{"train_examples": 26041, "input": "log_mel", "spec_augment": true, "num_classes": 4, "norm": "batchnorm", "beta1": 0.95, "ema_decay": 0.999, "epochs": 147.5, "lr_schedule": "constant"}
Rows from block 4, named by matrix and row number. Rows with one number belong to one channel. Each number is 50 + 12 x the weight over the matrix's rms, rounded and kept within 0 to 99. All counts start at 0.
# convs0: first width-11 conv (model.blocks.4.convs.0.weight, 128x128x11), inputs 125-127, a 11 kernel for each
# convs1: second width-11 conv (model.blocks.4.convs.1.weight, 128x128x11, transposed), outputs 125-127, a 11 kernel for each
convs0.30:63 66 66 35 25 35 41 39 67 41 53 32 24 33 28 46 49 39 61 54 60 51 36 47 47 52 43 47 56 55 57 57 40
convs1.30:56 59 59 59 63 56 57 41 48 76 64 25 54 55 45 43 52 49 52 52 44 54 48 55 59 55 49 55 46 58 57 53 76
convs0.31:72 51 75 55 56 66 42 40 24 26 10 49 57 47 38 61 46 49 45 28 43 29 45 38 36 63 52 71 76 60 55 60 45
convs1.31:50 35 29 33 51 51 52 47 44 48 54 64 21 52 31 48 21 49 23 42 14 21 33 60 49 46 48 49 56 54 48 41 33
convs0.32:43 56 46 43 63 43 60 49 42 52 66 37 57 53 36 35 39 69 31 50 32 57 55 60 34 47 42 47 58 37 68 38 43
convs1.32:48 53 47 25 43 37 38 39 15 55 54 37 42 55 36 43 50 52 68 61 58 37 74 37 67 36 51 53 49 32 53 42 43
convs0.33:50 45 58 31 53 67 49 62 49 67 42 61 47 46 39 43 52 61 55 41 34 41 37 41 52 43 63 44 65 42 51 40 56
convs1.33:49 62 66 35 57 53 62 58 69 66 63 61 45 43 39 44 41 38 52 41 61 54 66 68 55 53 56 52 50 42 30 51 26
convs0.34:48 47 52 44 51 54 42 63 67 34 21 50 58 35 48 44 51 54 66 53 65 58 09 29 37 38 49 51 55 56 68 56 35
convs1.34:28 35 50 53 47 51 59 59 48 51 21 39 20 28 43 40 48 49 45 46 50 48 45 29 39 50 60 59 65 34 48 40 31
convs0.35:67 58 50 51 47 66 59 53 40 51 51 35 22 45 62 47 35 26 32 34 59 64 50 35 54 48 41 62 69 73 61 55 30
convs1.35:65 48 54 47 60 69 62 70 50 66 52 50 42 39 64 37 60 48 61 40 24 39 57 46 44 61 67 45 57 30 50 24 54
convs0.36:56 47 40 40 23 65 57 39 47 40 40 40 36 55 37 32 16 30 48 29 21 22 56 47 38 43 55 46 47 68 55 41 24
convs1.36:36 21 52 59 58 70 38 59 40 56 58 41 58 55 54 67 48 57 56 70 54 58 51 68 55 51 34 53 34 35 35 46 28
convs0.37:28 21 41 54 39 43 40 51 44 39 48 35 50 50 45 52 53 59 44 57 56 29 49 30 66 50 49 23 30 46 22 47 31
convs1.37:53 35 40 36 42 45 19 32 30 36 36 48 61 54 54 51 58 54 50 58 58 50 38 39 44 37 40 31 59 33 46 42 42
convs0.38:50 36 60 49 65 33 65 48 45 54 77 26 47 63 45 73 57 51 52 60 69 57 38 63 48 54 62 64 52 48 23 26 54
convs1.38:52 46 46 55 36 55 36 47 44 44 56 50 59 63 63 62 57 63 57 66 40 58 46 42 46 62 37 54 59 50 63 38 27
convs0.39:48 52 18 29 56 47 50 51 59 51 64 36 61 63 59 39 63 67 57 39 19 50 59 63 46 45 58 61 51 51 59 65 56
convs1.39:40 53 57 65 66 47 47 45 40 52 53 42 50 48 45 46 28 44 33 46 54 47 41 73 44 64 45 47 50 45 51 33 52
convs0.40:42 61 44 35 56 51 50 48 48 41 51 71 57 66 65 66 70 49 40 52 58 65 59 59 47 40 39 43 56 27 37 45 43
convs1.40:55 53 46 39 43 51 44 60 45 39 36 69 52 53 47 50 54 61 51 76 62 78 55 53 28 47 48 46 64 52 55 34 34
convs0.41:58 50 42 53 41 60 24 57 44 43 61 27 56 43 67 52 39 56 34 38 64 56 51 43 56 34 59 41 53 59 43 29 26
convs1.41:57 55 53 45 33 50 29 49 44 53 50 63 54 85 52 78 55 66 47 58 50 49 38 45 37 22 40 57 54 51 60 37 54
convs0.42:68 68 46 60 41 45 43 49 37 47 46 68 57 54 69 61 51 81 60 49 53 34 31 41 36 44 36 47 40 65 65 64 59
convs1.42:53 62 55 47 49 47 54 52 64 63 57 55 61 58 57 60 43 44 46 46 26 29 59 62 43 53 45 46 65 54 65 48 56
convs0.43:57 54 42 58 70 50 54 51 33 48 56 31 27 37 38 41 72 54 33 59 54 40 51 28 42 36 40 51 45 40 41 33 39
convs1.43:57 49 17 18 20 26 26 49 45 53 47 64 35 43 25 45 35 52 49 65 48 67 18 27 26 29 43 52 48 45 60 60 66
convs0.44:58 38 42 40 48 47 46 43 39 37 36 37 48 40 50 54 30 58 46 52 56 60 36 52 35 46 37 35 42 43 50 29 45
convs1.44:49 40 56 58 69 58 62 50 48 53 48 44 57 51 53 67 54 80 58 47 44 31 52 33 31 43 43 58 49 46 47 39 35
convs0.45:66 60 69 48 61 59 40 43 59 40 53 42 35 67 56 49 61 44 54 27 56 56 50 42 26 60 53 55 49 39 53 29 41
convs1.45:34 60 63 41 47 43 52 69 53 44 60 33 62 29 61 44 45 36 41 42 49 31 45 60 50 44 51 52 39 57 60 54 53
convs0.46:45 42 54 55 59 44 48 38 49 66 70 34 25 42 41 44 66 56 59 48 66 72 48 65 52 53 64 48 34 58 31 44 45
convs1.46:46 42 48 43 61 25 44 44 66 62 77 39 46 50 51 53 60 53 60 61 57 49 32 34 46 49 58 57 58 58 55 47 43
convs0.47:47 49 43 56 45 53 43 64 46 55 30 25 45 60 57 43 61 45 59 30 48 61 59 44 48 43 39 56 53 46 42 48 47
convs1.47:30 37 46 56 50 43 45 47 41 57 76 55 61 65 56 53 66 55 49 44 54 51 38 40 41 48 56 49 43 42 59 41 46
convs0.48:42 53 53 48 60 63 78 76 71 56 45 42 62 56 57 52 46 35 27 65 42 58 54 57 45 37 40 46 53 58 59 63 71
convs1.48:55 48 62 63 66 59 68 66 61 65 48 37 51 41 47 55 34 29 31 40 28 31 57 53 47 40 51 22 33 30 48 43 55
convs0.49:53 56 80 40 60 42 35 35 26 52 49 23 45 54 38 51 61 57 72 67 39 56 62 35 56 68 47 55 69 71 58 36 63
convs1.49:58 64 35 63 54 58 61 55 59 58 42 49 58 51 54 48 67 33 49 37 47 39 48 63 62 67 46 49 55 40 49 63 54
convs0.50:35 33 13 43 61 56 57 41 44 68 38 42 74 49 57 44 50 56 43 55 51 39 34 38 61 54 56 61 57 53 40 53 61
convs1.50:64 50 40 48 52 61 73 75 51 53 41 51 43 46 36 50 23 37 42 26 34 53 30 61 50 64 39 53 19 46 34 59 18
convs0.51:34 50 39 53 56 74 44 64 47 53 65 57 43 48 48 42 49 30 51 50 54 62 55 53 42 35 27 34 33 49 60 54 52
convs1.51:61 41 35 48 54 71 63 69 39 19 40 33 42 34 43 18 49 35 61 45 53 54 64 61 52 39 42 43 60 64 49 37 33
convs0.52:46 62 31 57 36 61 57 36 61 62 50 49 29 65 63 51 46 35 49 47 46 52 64 56 38 61 66 41 41 24 26 59 34
convs1.52:60 62 53 69 57 33 46 47 35 56 70 48 51 58 60 33 74 55 50 58 50 65 52 70 60 37 58 53 66 75 54 59 39
convs0.53:78 83 75 62 77 56 50 35 35 23 48 49 60 44 54 64 49 49 59 26 46 32 29 57 54 64 58 56 56 49 55 56 68
convs1.53:65 52 53 34 54 56 76 68 64 65 60 24 43 27 28 37 27 31 34 20 44 21 65 48 67 66 64 82 54 73 72 61 51
convs0.54:64 59 67 54 59 59 42 44 46 30 15 42 39 52 17 32 37 45 55 38 48 54 31 42 43 49 48 49 58 57 54 45 60
convs1.54:44 37 32 32 47 54 53 58 52 56 51 46 36 44 38 44 42 41 32 24 06 16 37 52 44 46 52 39 47 45 55 37 34
convs0.55:51 40 38 46 39 64 59 57 57 66 31 59 44 70 52 56 46 51 35 24 32 32 36 51 41 49 54 46 55 71 58 45 59
convs1.55:37 53 45 55 59 69 75 52 57 38 40 17 52 46 38 63 34 49 58 58 46 52 70 50 70 42 63 46 71 40 48 34 39
convs0.56:42 34 38 55 29 68 64 70 54 61 44 63 68 65 64 59 61 46 27 35 18 24 51 50 57 40 25 31 33 39 40 57 59
convs1.56:44 44 46 48 59 49 52 59 62 53 62 46 45 37 29 47 47 48 57 58 79 79 63 53 50 55 65 48 49 44 33 51 38
convs0.57:50 39 45 57 57 53 32 51 46 39 55 48 43 40 30 47 44 42 54 53 35 48 37 69 51 42 48 45 51 54 57 66 44
convs1.57:54 40 44 32 48 50 52 61 50 54 44 43 51 58 56 64 60 52 47 60 42 58 51 52 47 54 51 51 61 62 53 52 48
convs0.58:49 42 45 24 55 60 44 50 66 60 46 54 50 50 53 47 35 50 42 54 22 35 68 76 48 55 49 51 53 29 57 56 50
convs1.58:57 56 68 51 64 54 49 47 52 86 48 48 56 44 45 49 38 28 43 30 40 43 46 43 43 50 36 33 47 72 63 45 69
convs0.59:57 68 56 40 48 55 43 38 42 57 68 37 40 67 44 44 55 62 41 35 47 50 41 64 41 50 53 48 43 42 25 36 39
convs1.59:31 38 42 41 42 68 55 50 53 70 70 37 49 38 37 47 66 66 63 79 48 55 51 45 35 45 48 45 45 45 56 60 58
convs0.60:64 33 63 51 45 50 53 39 40 35 53 44 25 57 42 36 59 47 62 56 53 47 66 64 68 34 54 47 81 63 82 41 41
convs1.60:48 29 35 39 71 63 74 62 54 40 45 57 75 57 58 46 66 46 69 37 62 49 49 51 56 37 56 37 51 32 40 31 67
convs0.61:61 37 40 38 61 64 55 57 38 24 40 65 64 35 31 33 49 45 60 46 42 49 48 48 49 44 52 42 32 69 50 56 42
convs1.61:42 40 45 42 64 61 55 53 55 60 64 50 43 51 46 60 51 64 54 54 57 49 61 43 34 35 57 51 50 60 56 46 45
convs0.62:47 40 46 56 61 34 49 53 62 46 52 53 51 58 56 56 35 64 46 44 57 68 41 34 53 43 12 43 18 30 62 53 43
convs1.62:19 47 35 45 50 57 29 24 26 23 30 54 39 46 40 53 54 63 60 66 70 51 52 60 54 31 52 47 49 56 53 48 46
convs0.63:43 85 40 42 52 38 42 50 44 75 50 24 44 38 58 49 42 43 52 42 49 32 36 50 54 61 61 39 55 53 54 60 37
convs1.63:48 56 54 36 59 57 66 45 56 60 69 56 38 48 41 50 39 36 44 36 30 52 59 59 47 54 57 65 56 50 44 59 17
convs0.64:42 58 56 40 52 43 18 60 45 48 49 61 69 43 61 35 37 83 52 62 60 74 51 61 47 38 57 52 48 61 24 48 32
convs1.64:40 55 41 41 50 30 41 43 62 54 53 46 40 59 49 58 52 58 47 66 38 58 48 37 47 48 53 36 51 38 43 45 62
convs0.65:56 58 43 46 35 47 40 37 42 32 32 38 46 29 42 52 40 61 47 27 46 63 53 53 45 23 46 52 56 59 62 56 37
convs1.65:54 64 50 48 46 61 50 52 62 55 52 41 54 46 42 52 49 56 64 59 62 68 56 41 42 69 52 62 59 56 53 48 41
convs0.66:44 49 64 42 68 30 58 59 75 55 42 53 55 45 51 48 67 30 34 50 38 50 48 47 26 32 58 37 49 41 61 32 24
convs1.66:29 61 46 52 33 34 33 59 30 47 33 58 55 64 62 59 49 47 49 50 45 56 20 22 39 13 51 12 50 49 37 39 71
convs0.67:39 81 23 39 49 52 61 55 34 33 15 58 44 64 53 44 46 40 38 41 35 28 63 50 58 49 23 22 42 53 44 58 60
convs1.67:37 60 55 65 70 55 63 49 41 39 48 33 51 50 58 49 58 39 43 36 40 46 60 37 48 42 58 62 60 79 44 64 58
convs0.68:58 39 62 38 52 32 53 45 39 37 25 54 48 51 47 61 38 58 33 38 47 46 28 39 40 30 32 49 42 54 60 63 48
convs1.68:37 51 59 37 49 48 42 43 48 54 41 60 65 68 53 56 62 50 52 58 61 60 27 53 03 54 42 40 45 49 39 37 19
convs0.69:49 48 44 35 51 50 66 60 59 66 55 48 62 39 44 60 44 57 41 61 69 50 36 46 45 37 48 42 33 42 52 47 50
convs1.69:41 61 64 49 46 43 44 48 54 56 65 51 71 51 77 58 61 46 48 61 58 49 60 63 61 55 56 72 51 59 62 71 72
convs0.70:49 41 67 53 39 55 70 40 43 49 35 63 40 66 55 62 32 40 60 33 49 56 42 60 28 56 53 45 46 42 34 49 56
convs1.70:40 50 27 50 42 55 56 57 54 40 36 60 56 36 64 46 66 53 60 49 53 52 62 50 61 49 49 48 45 52 52 54 40
convs0.71:75 80 49 67 39 22 59 45 48 40 49 56 50 27 42 42 43 31 59 49 40 49 57 66 59 59 73 71 42 57 47 43 42
convs1.71:55 61 51 63 35 54 43 39 54 46 53 52 64 49 55 54 44 54 37 56 45 38 26 41 41 63 38 50 57 70 56 54 37
convs0.72:58 54 65 75 51 43 77 50 53 40 53 59 24 43 40 45 62 36 50 43 48 51 46 46 70 55 47 46 47 47 46 72 78
convs1.72:53 55 47 51 45 40 36 18 31 24 32 44 45 40 35 34 27 46 44 48 47 52 42 54 41 46 43 57 23 56 44 62 52
convs0.73:32 62 42 58 26 41 70 41 54 55 47 73 45 43 37 38 73 58 32 49 43 34 71 61 61 45 31 36 41 42 34 59 47
convs1.73:47 50 36 54 50 56 54 34 64 45 49 43 62 34 63 38 56 49 65 60 63 51 42 56 57 69 56 64 50 48 27 50 23
convs0.74:71 48 51 47 69 45 49 40 42 66 69 64 44 47 35 81 48 35 32 42 27 44 48 58 60 67 59 49 52 49 39 52 42
convs1.74:63 63 58 41 55 37 48 54 59 77 68 71 56 76 54 83 67 76 63 54 57 48 32 71 33 64 38 56 35 77 62 63 56
convs0.75:33 59 52 55 36 49 52 48 59 43 42 43 42 45 42 65 60 58 55 61 23 49 51 23 37 45 48 46 43 36 36 37 42
convs1.75:53 63 59 52 37 45 50 37 49 55 58 46 56 45 59 46 62 53 62 45 41 22 46 53 49 37 52 38 44 44 41 29 61
convs0.76:59 52 55 65 30 56 58 56 65 59 39 60 29 44 59 38 48 32 59 43 42 46 14 52 27 52 41 40 48 55 66 54 36
convs1.76:34 47 57 58 54 64 42 45 52 51 56 64 61 52 50 47 57 67 56 53 38 64 65 64 47 53 50 47 58 50 42 44 42
convs0.77:53 47 48 35 50 50 60 73 66 48 24 31 42 36 50 60 52 58 73 48 26 64 45 47 72 58 48 62 30 55 65 80 51
convs1.77:40 34 40 53 56 54 48 52 38 34 47 67 53 51 39 56 37 45 52 45 43 52 50 37 46 15 35 47 63 52 55 47 42
convs0.78:56 49 60 61 54 40 69 57 55 50 39 43 42 45 53 43 42 57 52 45 68 37 27 61 49 66 62 45 36 63 71 53 53
convs1.78:42 26 49 39 49 39 40 46 44 45 33 60 36 60 26 76 29 63 40 57 43 40 46 38 20 51 27 56 31 57 45 49 34
convs0.79:78 75 53 51 79 68 58 43 31 37 54 45 52 47 52 42 55 62 50 55 45 37 14 58 55 47 30 26 36 69 61 60 36
convs1.79:56 75 59 78 70 75 65 42 45 51 41 41 45 39 45 61 41 47 40 50 51 44 59 61 53 55 66 62 71 71 79 27 55
convs0.80:46 39 38 53 36 29 38 86 62 45 72 44 51 61 67 41 38 62 34 35 50 50 64 51 33 44 50 57 48 49 64 53 35
convs1.80:44 40 45 40 58 39 50 64 47 46 45 55 47 37 42 36 52 38 47 44 57 41 47 59 53 54 77 67 53 54 53 58 67
convs0.81:58 44 55 57 47 61 44 30 45 35 47 47 28 59 43 57 58 54 43 50 60 54 66 44 51 63 36 67 45 64 72 46 32
convs1.81:56 50 38 63 39 57 59 46 63 63 66 54 39 55 58 47 40 51 28 34 42 27 25 39 61 43 44 38 54 36 35 45 45
convs0.82:50 58 46 43 43 33 36 44 35 35 36 48 50 17 41 46 50 49 45 27 61 36 53 43 42 28 43 54 42 54 33 71 48
convs1.82:56 43 63 63 58 64 60 45 74 68 64 51 60 65 52 61 50 60 41 57 38 41 51 58 40 42 35 51 48 56 33 57 62
convs0.83:36 46 53 68 51 40 71 58 40 49 26 47 45 25 67 50 38 50 57 55 76 51 60 43 55 50 64 48 52 53 57 48 51
convs1.83:52 49 58 32 55 36 50 35 30 32 51 26 56 45 67 58 46 45 49 42 49 53 43 39 73 56 38 51 64 50 51 50 52
convs0.84:32 21 34 18 38 15 35 32 57 43 39 38 27 47 43 38 39 49 38 49 53 67 54 47 49 30 41 46 53 40 42 39 68
convs1.84:40 54 51 54 41 49 40 55 44 50 46 61 61 62 59 64 53 62 57 58 58 46 62 63 49 41 51 51 48 54 57 51 52
convs0.85:60 46 52 59 41 45 46 30 59 39 35 60 53 40 54 43 36 37 43 55 71 76 51 38 47 31 52 49 68 53 38 65 37
convs1.85:33 30 38 41 43 52 54 58 66 39 33 47 60 50 54 51 57 56 35 44 37 32 49 46 29 42 41 47 52 42 40 52 37
convs0.86:29 54 61 57 50 47 43 44 48 45 39 61 61 47 37 51 78 49 38 46 40 58 37 41 38 40 73 50 64 64 37 43 54
convs1.86:35 53 45 46 57 43 44 50 63 51 45 36 53 42 47 62 67 68 45 63 75 80 55 51 43 59 58 41 46 47 38 38 51
convs0.87:53 59 61 57 51 51 39 27 48 80 67 31 46 36 59 38 40 42 33 22 49 29 54 32 47 44 54 50 56 57 68 37 58
convs1.87:47 52 58 47 47 53 55 57 59 61 55 51 62 60 63 44 47 35 63 40 77 51 68 68 58 58 52 43 68 54 39 45 51
convs0.88:45 61 39 58 38 38 52 48 52 65 61 45 45 45 53 78 34 37 63 58 30 68 81 68 54 67 51 45 58 62 39 31 35
convs1.88:46 56 58 46 59 40 40 30 49 65 51 64 51 48 48 45 56 55 63 74 41 61 47 48 47 44 42 54 23 53 45 33 48
convs0.89:25 54 46 47 59 47 36 58 44 70 52 34 45 46 50 48 65 48 57 42 58 78 38 26 66 49 81 50 62 43 58 50 53
convs1.89:75 50 50 58 42 60 46 44 50 48 61 30 37 37 58 43 42 31 39 35 27 36 59 37 53 54 39 51 46 36 39 41 34
convs0.90:56 38 33 40 61 32 63 65 44 56 43 51 51 69 55 53 47 55 51 67 31 34 45 60 54 49 33 54 26 29 43 13 46
convs1.90:33 50 50 45 47 56 40 56 41 27 32 39 58 66 49 61 56 48 67 48 61 52 39 12 40 40 21 46 14 39 47 36 35
convs0.91:55 41 46 49 54 41 52 54 61 38 22 68 26 41 44 61 54 37 67 43 51 46 48 64 33 56 35 53 43 32 44 59 55
convs1.91:34 49 26 37 45 61 48 58 44 48 53 52 44 69 41 57 69 55 60 54 48 47 62 46 76 44 65 74 52 37 48 53 56
convs0.92:56 28 57 43 56 48 47 69 49 49 60 33 74 52 47 58 64 55 58 59 44 51 66 55 42 53 39 42 33 50 46 29 47
convs1.92:60 45 45 41 59 58 55 44 53 41 49 58 56 47 62 59 61 51 46 53 62 49 51 48 45 59 48 28 39 52 40 49 44
convs0.93:57 52 58 59 46 50 61 34 48 46 52 32 46 48 30 41 37 44 52 72 48 40 59 50 39 40 51 49 59 52 34 61 83
convs1.93:39 43 47 55 38 51 34 49 67 52 48 26 56 51 46 65 47 62 50 39 44 49 62 79 46 87 33 46 48 64 58 61 53
convs0.94:44 31 42 45 56 38 60 57 56 48 45 39 32 22 39 43 59 47 43 64 73 66 55 62 53 43 49 62 42 70 57 64 58
convs1.94:45 45 33 35 34 35 41 48 50 46 31 25 48 48 40 54 51 68 62 66 53 62 33 61 36 52 24 54 44 40 33 57 29
convs0.95:60 53 48 46 55 34 65 68 60 35 32 48 52 70 74 63 32 54 53 44 46 37 42 30 62 42 41 35 43 50 39 40 51
convs1.95:46 56 52 56 64 47 45 45 56 38 28 40 53 35 41 31 43 31 28 44 46 54 36 44 50 49 57 68 64 71 50 60 58
convs0.96:72 61 58 47 35 41 49 55 56 47 66 48 66 59 39 63 41 41 49 56 50 42 49 52 49 52 46 43 36 37 43 42 38
convs1.96:43 42 27 39 53 39 40 46 45 65 50 36 61 58 46 58 40 65 55 62 43 57 49 42 36 42 33 39 37 36 46 31 55
convs0.97:56 17 36 73 43 59 30 48 48 54 51 63 54 49 44 48 61 60 55 48 49 69 50 65 64 59 48 48 49 43 62 49 61
convs1.97:32 35 37 35 50 56 54 54 52 57 65 21 50 52 55 48 68 46 55 43 47 31 59 21 31 29 66 23 62 45 60 47 48
convs0.98:49 52 60 61 62 43 58 43 49 66 54 47 47 27 39 55 53 40 45 55 61 42 50 56 28 53 24 46 36 42 35 52 69
convs1.98:36 63 47 38 50 41 58 50 46 45 60 35 64 52 45 54 68 50 70 43 33 50 67 66 49 53 39 47 52 44 66 56 67
convs0.99:47 61 64 56 45 31 59 54 46 34 35 43 22 51 48 38 45 51 42 53 31 61 51 57 54 72 49 63 71 53 29 50 63
convs1.99:70 56 50 52 47 43 36 35 46 47 45 45 54 45 42 30 34 28 39 34 36 45 47 40 56 53 64 60 48 55 36 57 53
convs0.100:32 48 30 45 38 21 43 52 51 30 36 63 53 56 50 50 56 58 56 40 55 44 35 46 45 32 48 36 67 35 43 45 49
convs1.100:13 45 28 51 30 46 47 44 65 64 68 40 55 58 62 65 52 61 58 72 66 59 44 47 42 39 41 47 50 55 51 43 33
convs0.101:58 57 54 56 53 61 50 63 64 43 51 56 42 47 29 35 51 41 57 47 42 62 41 34 57 28 58 46 53 38 51 66 69
convs1.101:55 56 43 52 48 55 51 55 59 63 42 61 70 58 68 51 56 50 55 53 70 64 69 70 56 44 49 39 52 44 54 38 51
convs0.102:46 39 44 45 42 55 44 44 68 54 12 65 56 54 37 40 50 43 55 55 63 66 64 45 51 49 48 41 41 50 48 62 24
convs1.102:46 43 38 44 35 42 22 12 41 42 54 22 51 23 49 46 73 61 51 47 36 68 31 40 19 62 31 43 43 43 42 37 53
convs0.103:28 40 35 44 33 49 59 55 64 53 38 21 35 39 27 60 57 44 39 39 43 38 71 44 56 47 54 65 44 34 45 54 54
convs1.103:37 52 55 71 53 50 34 46 37 46 41 47 42 50 50 54 45 46 57 51 61 37 46 65 45 55 50 44 47 35 38 43 34
convs0.104:31 36 37 46 51 62 52 63 67 37 56 71 56 58 44 72 45 39 42 37 53 41 50 59 69 42 47 45 48 63 47 56 44
convs1.104:34 56 29 59 36 61 56 39 56 59 43 67 38 60 42 49 39 62 50 67 50 38 17 52 24 44 45 57 33 58 43 60 58
convs0.105:47 43 64 42 51 49 52 57 57 39 51 68 42 47 71 39 64 57 43 48 35 48 54 52 59 52 54 34 50 41 52 34 30
convs1.105:29 50 40 56 41 46 31 58 53 53 43 54 42 32 35 35 59 39 81 65 93 69 39 55 44 29 64 41 61 45 46 37 48
convs0.106:40 50 50 52 59 48 55 34 49 48 55 62 41 47 67 35 47 42 56 51 60 62 55 51 46 49 40 30 55 40 48 51 37
convs1.106:42 64 61 51 37 46 58 64 53 47 47 32 57 54 58 67 74 66 72 72 66 43 72 57 72 49 48 40 30 50 46 48 64
convs0.107:18 43 28 50 59 54 58 47 50 57 51 53 39 62 51 50 67 42 42 32 35 34 62 31 25 32 20 46 33 34 38 53 40
convs1.107:46 51 63 61 61 75 55 56 57 48 71 50 61 44 25 54 33 56 27 54 45 60 52 72 58 68 47 63 64 69 47 29 45
convs0.108:72 51 41 48 42 53 35 53 58 42 45 61 55 71 39 47 61 67 45 39 74 36 65 42 54 53 45 39 49 40 52 67 58
convs1.108:46 37 48 65 30 27 19 39 38 41 34 60 54 38 40 48 43 66 40 63 52 67 54 45 33 48 48 37 53 35 50 51 32
convs0.109:28 46 60 56 39 41 46 54 48 56 40 58 27 46 51 48 63 49 61 50 59 43 70 66 62 52 57 49 51 41 51 65 79
convs1.109:49 61 76 67 54 46 48 29 39 49 54 24 50 23 43 40 53 34 54 46 55 39 46 52 48 50 33 48 43 51 46 43 48
convs0.110:44 44 57 44 47 41 35 12 47 25 45 24 49 53 42 51 51 48 58 44 62 55 54 39 39 36 41 48 43 56 50 43 34
convs1.110:56 53 53 63 42 51 60 57 58 66 57 65 52 49 62 67 47 52 60 60 35 45 50 60 45 48 50 52 64 51 35 49 42
convs0.111:62 62 69 37 53 43 54 37 24 43 54 45 36 54 38 44 47 47 30 42 32 29 50 46 27 43 46 63 71 50 28 46 50
convs1.111:39 64 57 46 52 63 43 56 69 77 54 40 43 38 46 39 50 51 55 60 58 39 67 47 46 55 53 51 63 43 39 21 35
convs0.112:45 54 73 56 62 37 61 46 38 34 52 38 34 56 39 52 32 24 46 51 62 57 69 67 55 61 50 43 59 42 48 59 33
convs1.112:42 52 54 38 51 50 55 52 49 50 46 54 66 35 53 41 67 63 67 60 56 60 20 54 05 46 34 63 42 75 65 63 51
convs0.113:16 32 49 57 50 52 38 32 44 20 44 36 45 53 45 36 61 58 45 55 42 71 42 48 53 43 26 46 58 52 24 37 35
convs1.113:61 42 43 38 28 24 30 35 29 23 42 50 46 55 36 38 46 57 52 70 55 82 38 48 64 53 68 52 28 50 31 49 26
convs0.114:50 70 72 57 75 65 39 47 53 63 61 51 42 39 47 33 48 47 38 62 44 60 58 37 46 54 50 40 52 49 41 76 67
convs1.114:29 60 46 30 42 50 55 61 37 50 41 34 35 63 55 67 50 54 56 55 57 51 49 43 70 34 68 46 45 33 42 50 44
convs0.115:53 49 54 61 37 38 45 54 62 40 51 27 37 44 34 55 61 41 31 47 60 41 64 60 43 53 34 52 43 44 45 34 33
convs1.115:53 54 49 42 30 37 36 41 55 62 61 54 22 48 42 34 34 40 45 38 67 47 58 49 47 52 37 46 46 69 59 41 61
convs0.116:49 57 45 34 50 57 49 49 50 30 19 53 62 52 56 46 45 51 63 34 48 24 35 47 47 53 51 41 24 45 48 30 63
convs1.116:52 32 38 47 44 37 51 35 37 22 32 59 19 50 39 40 38 46 56 55 57 56 43 36 40 29 21 47 37 42 26 46 23
convs0.117:50 66 71 59 44 56 48 50 47 42 28 31 43 58 56 61 28 44 49 48 62 37 59 46 47 50 50 62 49 43 51 47 47
convs1.117:42 38 45 45 46 43 65 40 45 61 45 44 47 37 44 44 44 50 64 50 62 59 59 30 70 32 48 40 42 42 64 66 52
convs0.118:73 29 36 44 62 53 55 63 41 38 63 40 68 71 33 39 49 53 56 63 45 43 37 71 53 50 48 50 58 38 31 47 49
convs1.118:65 45 56 41 66 44 65 60 43 47 41 53 54 60 36 44 38 42 31 36 47 45 53 48 40 42 38 41 21 38 33 31 44
convs0.119:58 68 60 56 66 45 40 43 50 46 53 49 42 44 45 50 41 45 35 51 42 35 71 39 45 45 17 48 58 49 29 51 36
convs1.119:64 53 58 42 54 55 59 59 56 68 56 54 46 44 24 41 57 55 64 61 60 61 66 63 48 69 34 58 48 48 19 48 54
convs0.120:39 39 46 21 45 24 51 59 50 55 72 45 44 24 32 49 45 38 45 43 45 49 43 46 44 49 66 33 56 28 45 23 46
convs1.120:23 27 17 32 20 46 52 51 37 48 39 40 40 53 48 55 49 75 79 81 77 73 62 60 47 62 35 47 22 40 31 43 30
convs0.121:44 47 48 55 45 66 50 64 62 55 67 42 55 67 69 38 70 47 54 64 65 61 60 62 62 56 59 67 76 41 38 24 54
convs1.121:37 39 26 48 45 51 34 37 46 45 43 61 59 56 46 59 48 57 55 44 57 47 48 62 59 57 66 54 46 45 35 38 40
convs0.122:41 54 53 45 28 28 40 34 48 52 39 58 65 61 55 40 45 43 35 45 42 61 76 55 57 36 55 43 36 59 49 41 38
convs1.122:55 78 64 64 70 54 45 34 46 59 82 62 60 64 52 57 51 52 36 63 39 24 45 35 44 56 54 41 48 53 43 34 36
convs0.123:32 43 55 73 59 52 69 33 33 36 27 68 59 52 46 50 56 36 35 66 51 41 45 28 28 49 44 42 61 50 55 62 63
convs1.123:41 56 39 54 59 56 70 61 58 66 53 27 33 48 41 53 39 36 32 33 34 36 50 65 46 56 53 71 46 61 45 59 46
convs0.124:41 67 63 43 41 41 54 31 54 48 40 42 70 62 55 40 54 38 64 40 26 44 53 42 41 63 37 51 44 44 49 42 38
convs1.124:40 44 55 34 66 44 51 59 47 51 55 28 45 40 46 48 46 46 58 65 66 40 51 41 33 39 40 53 34 52 46 43 51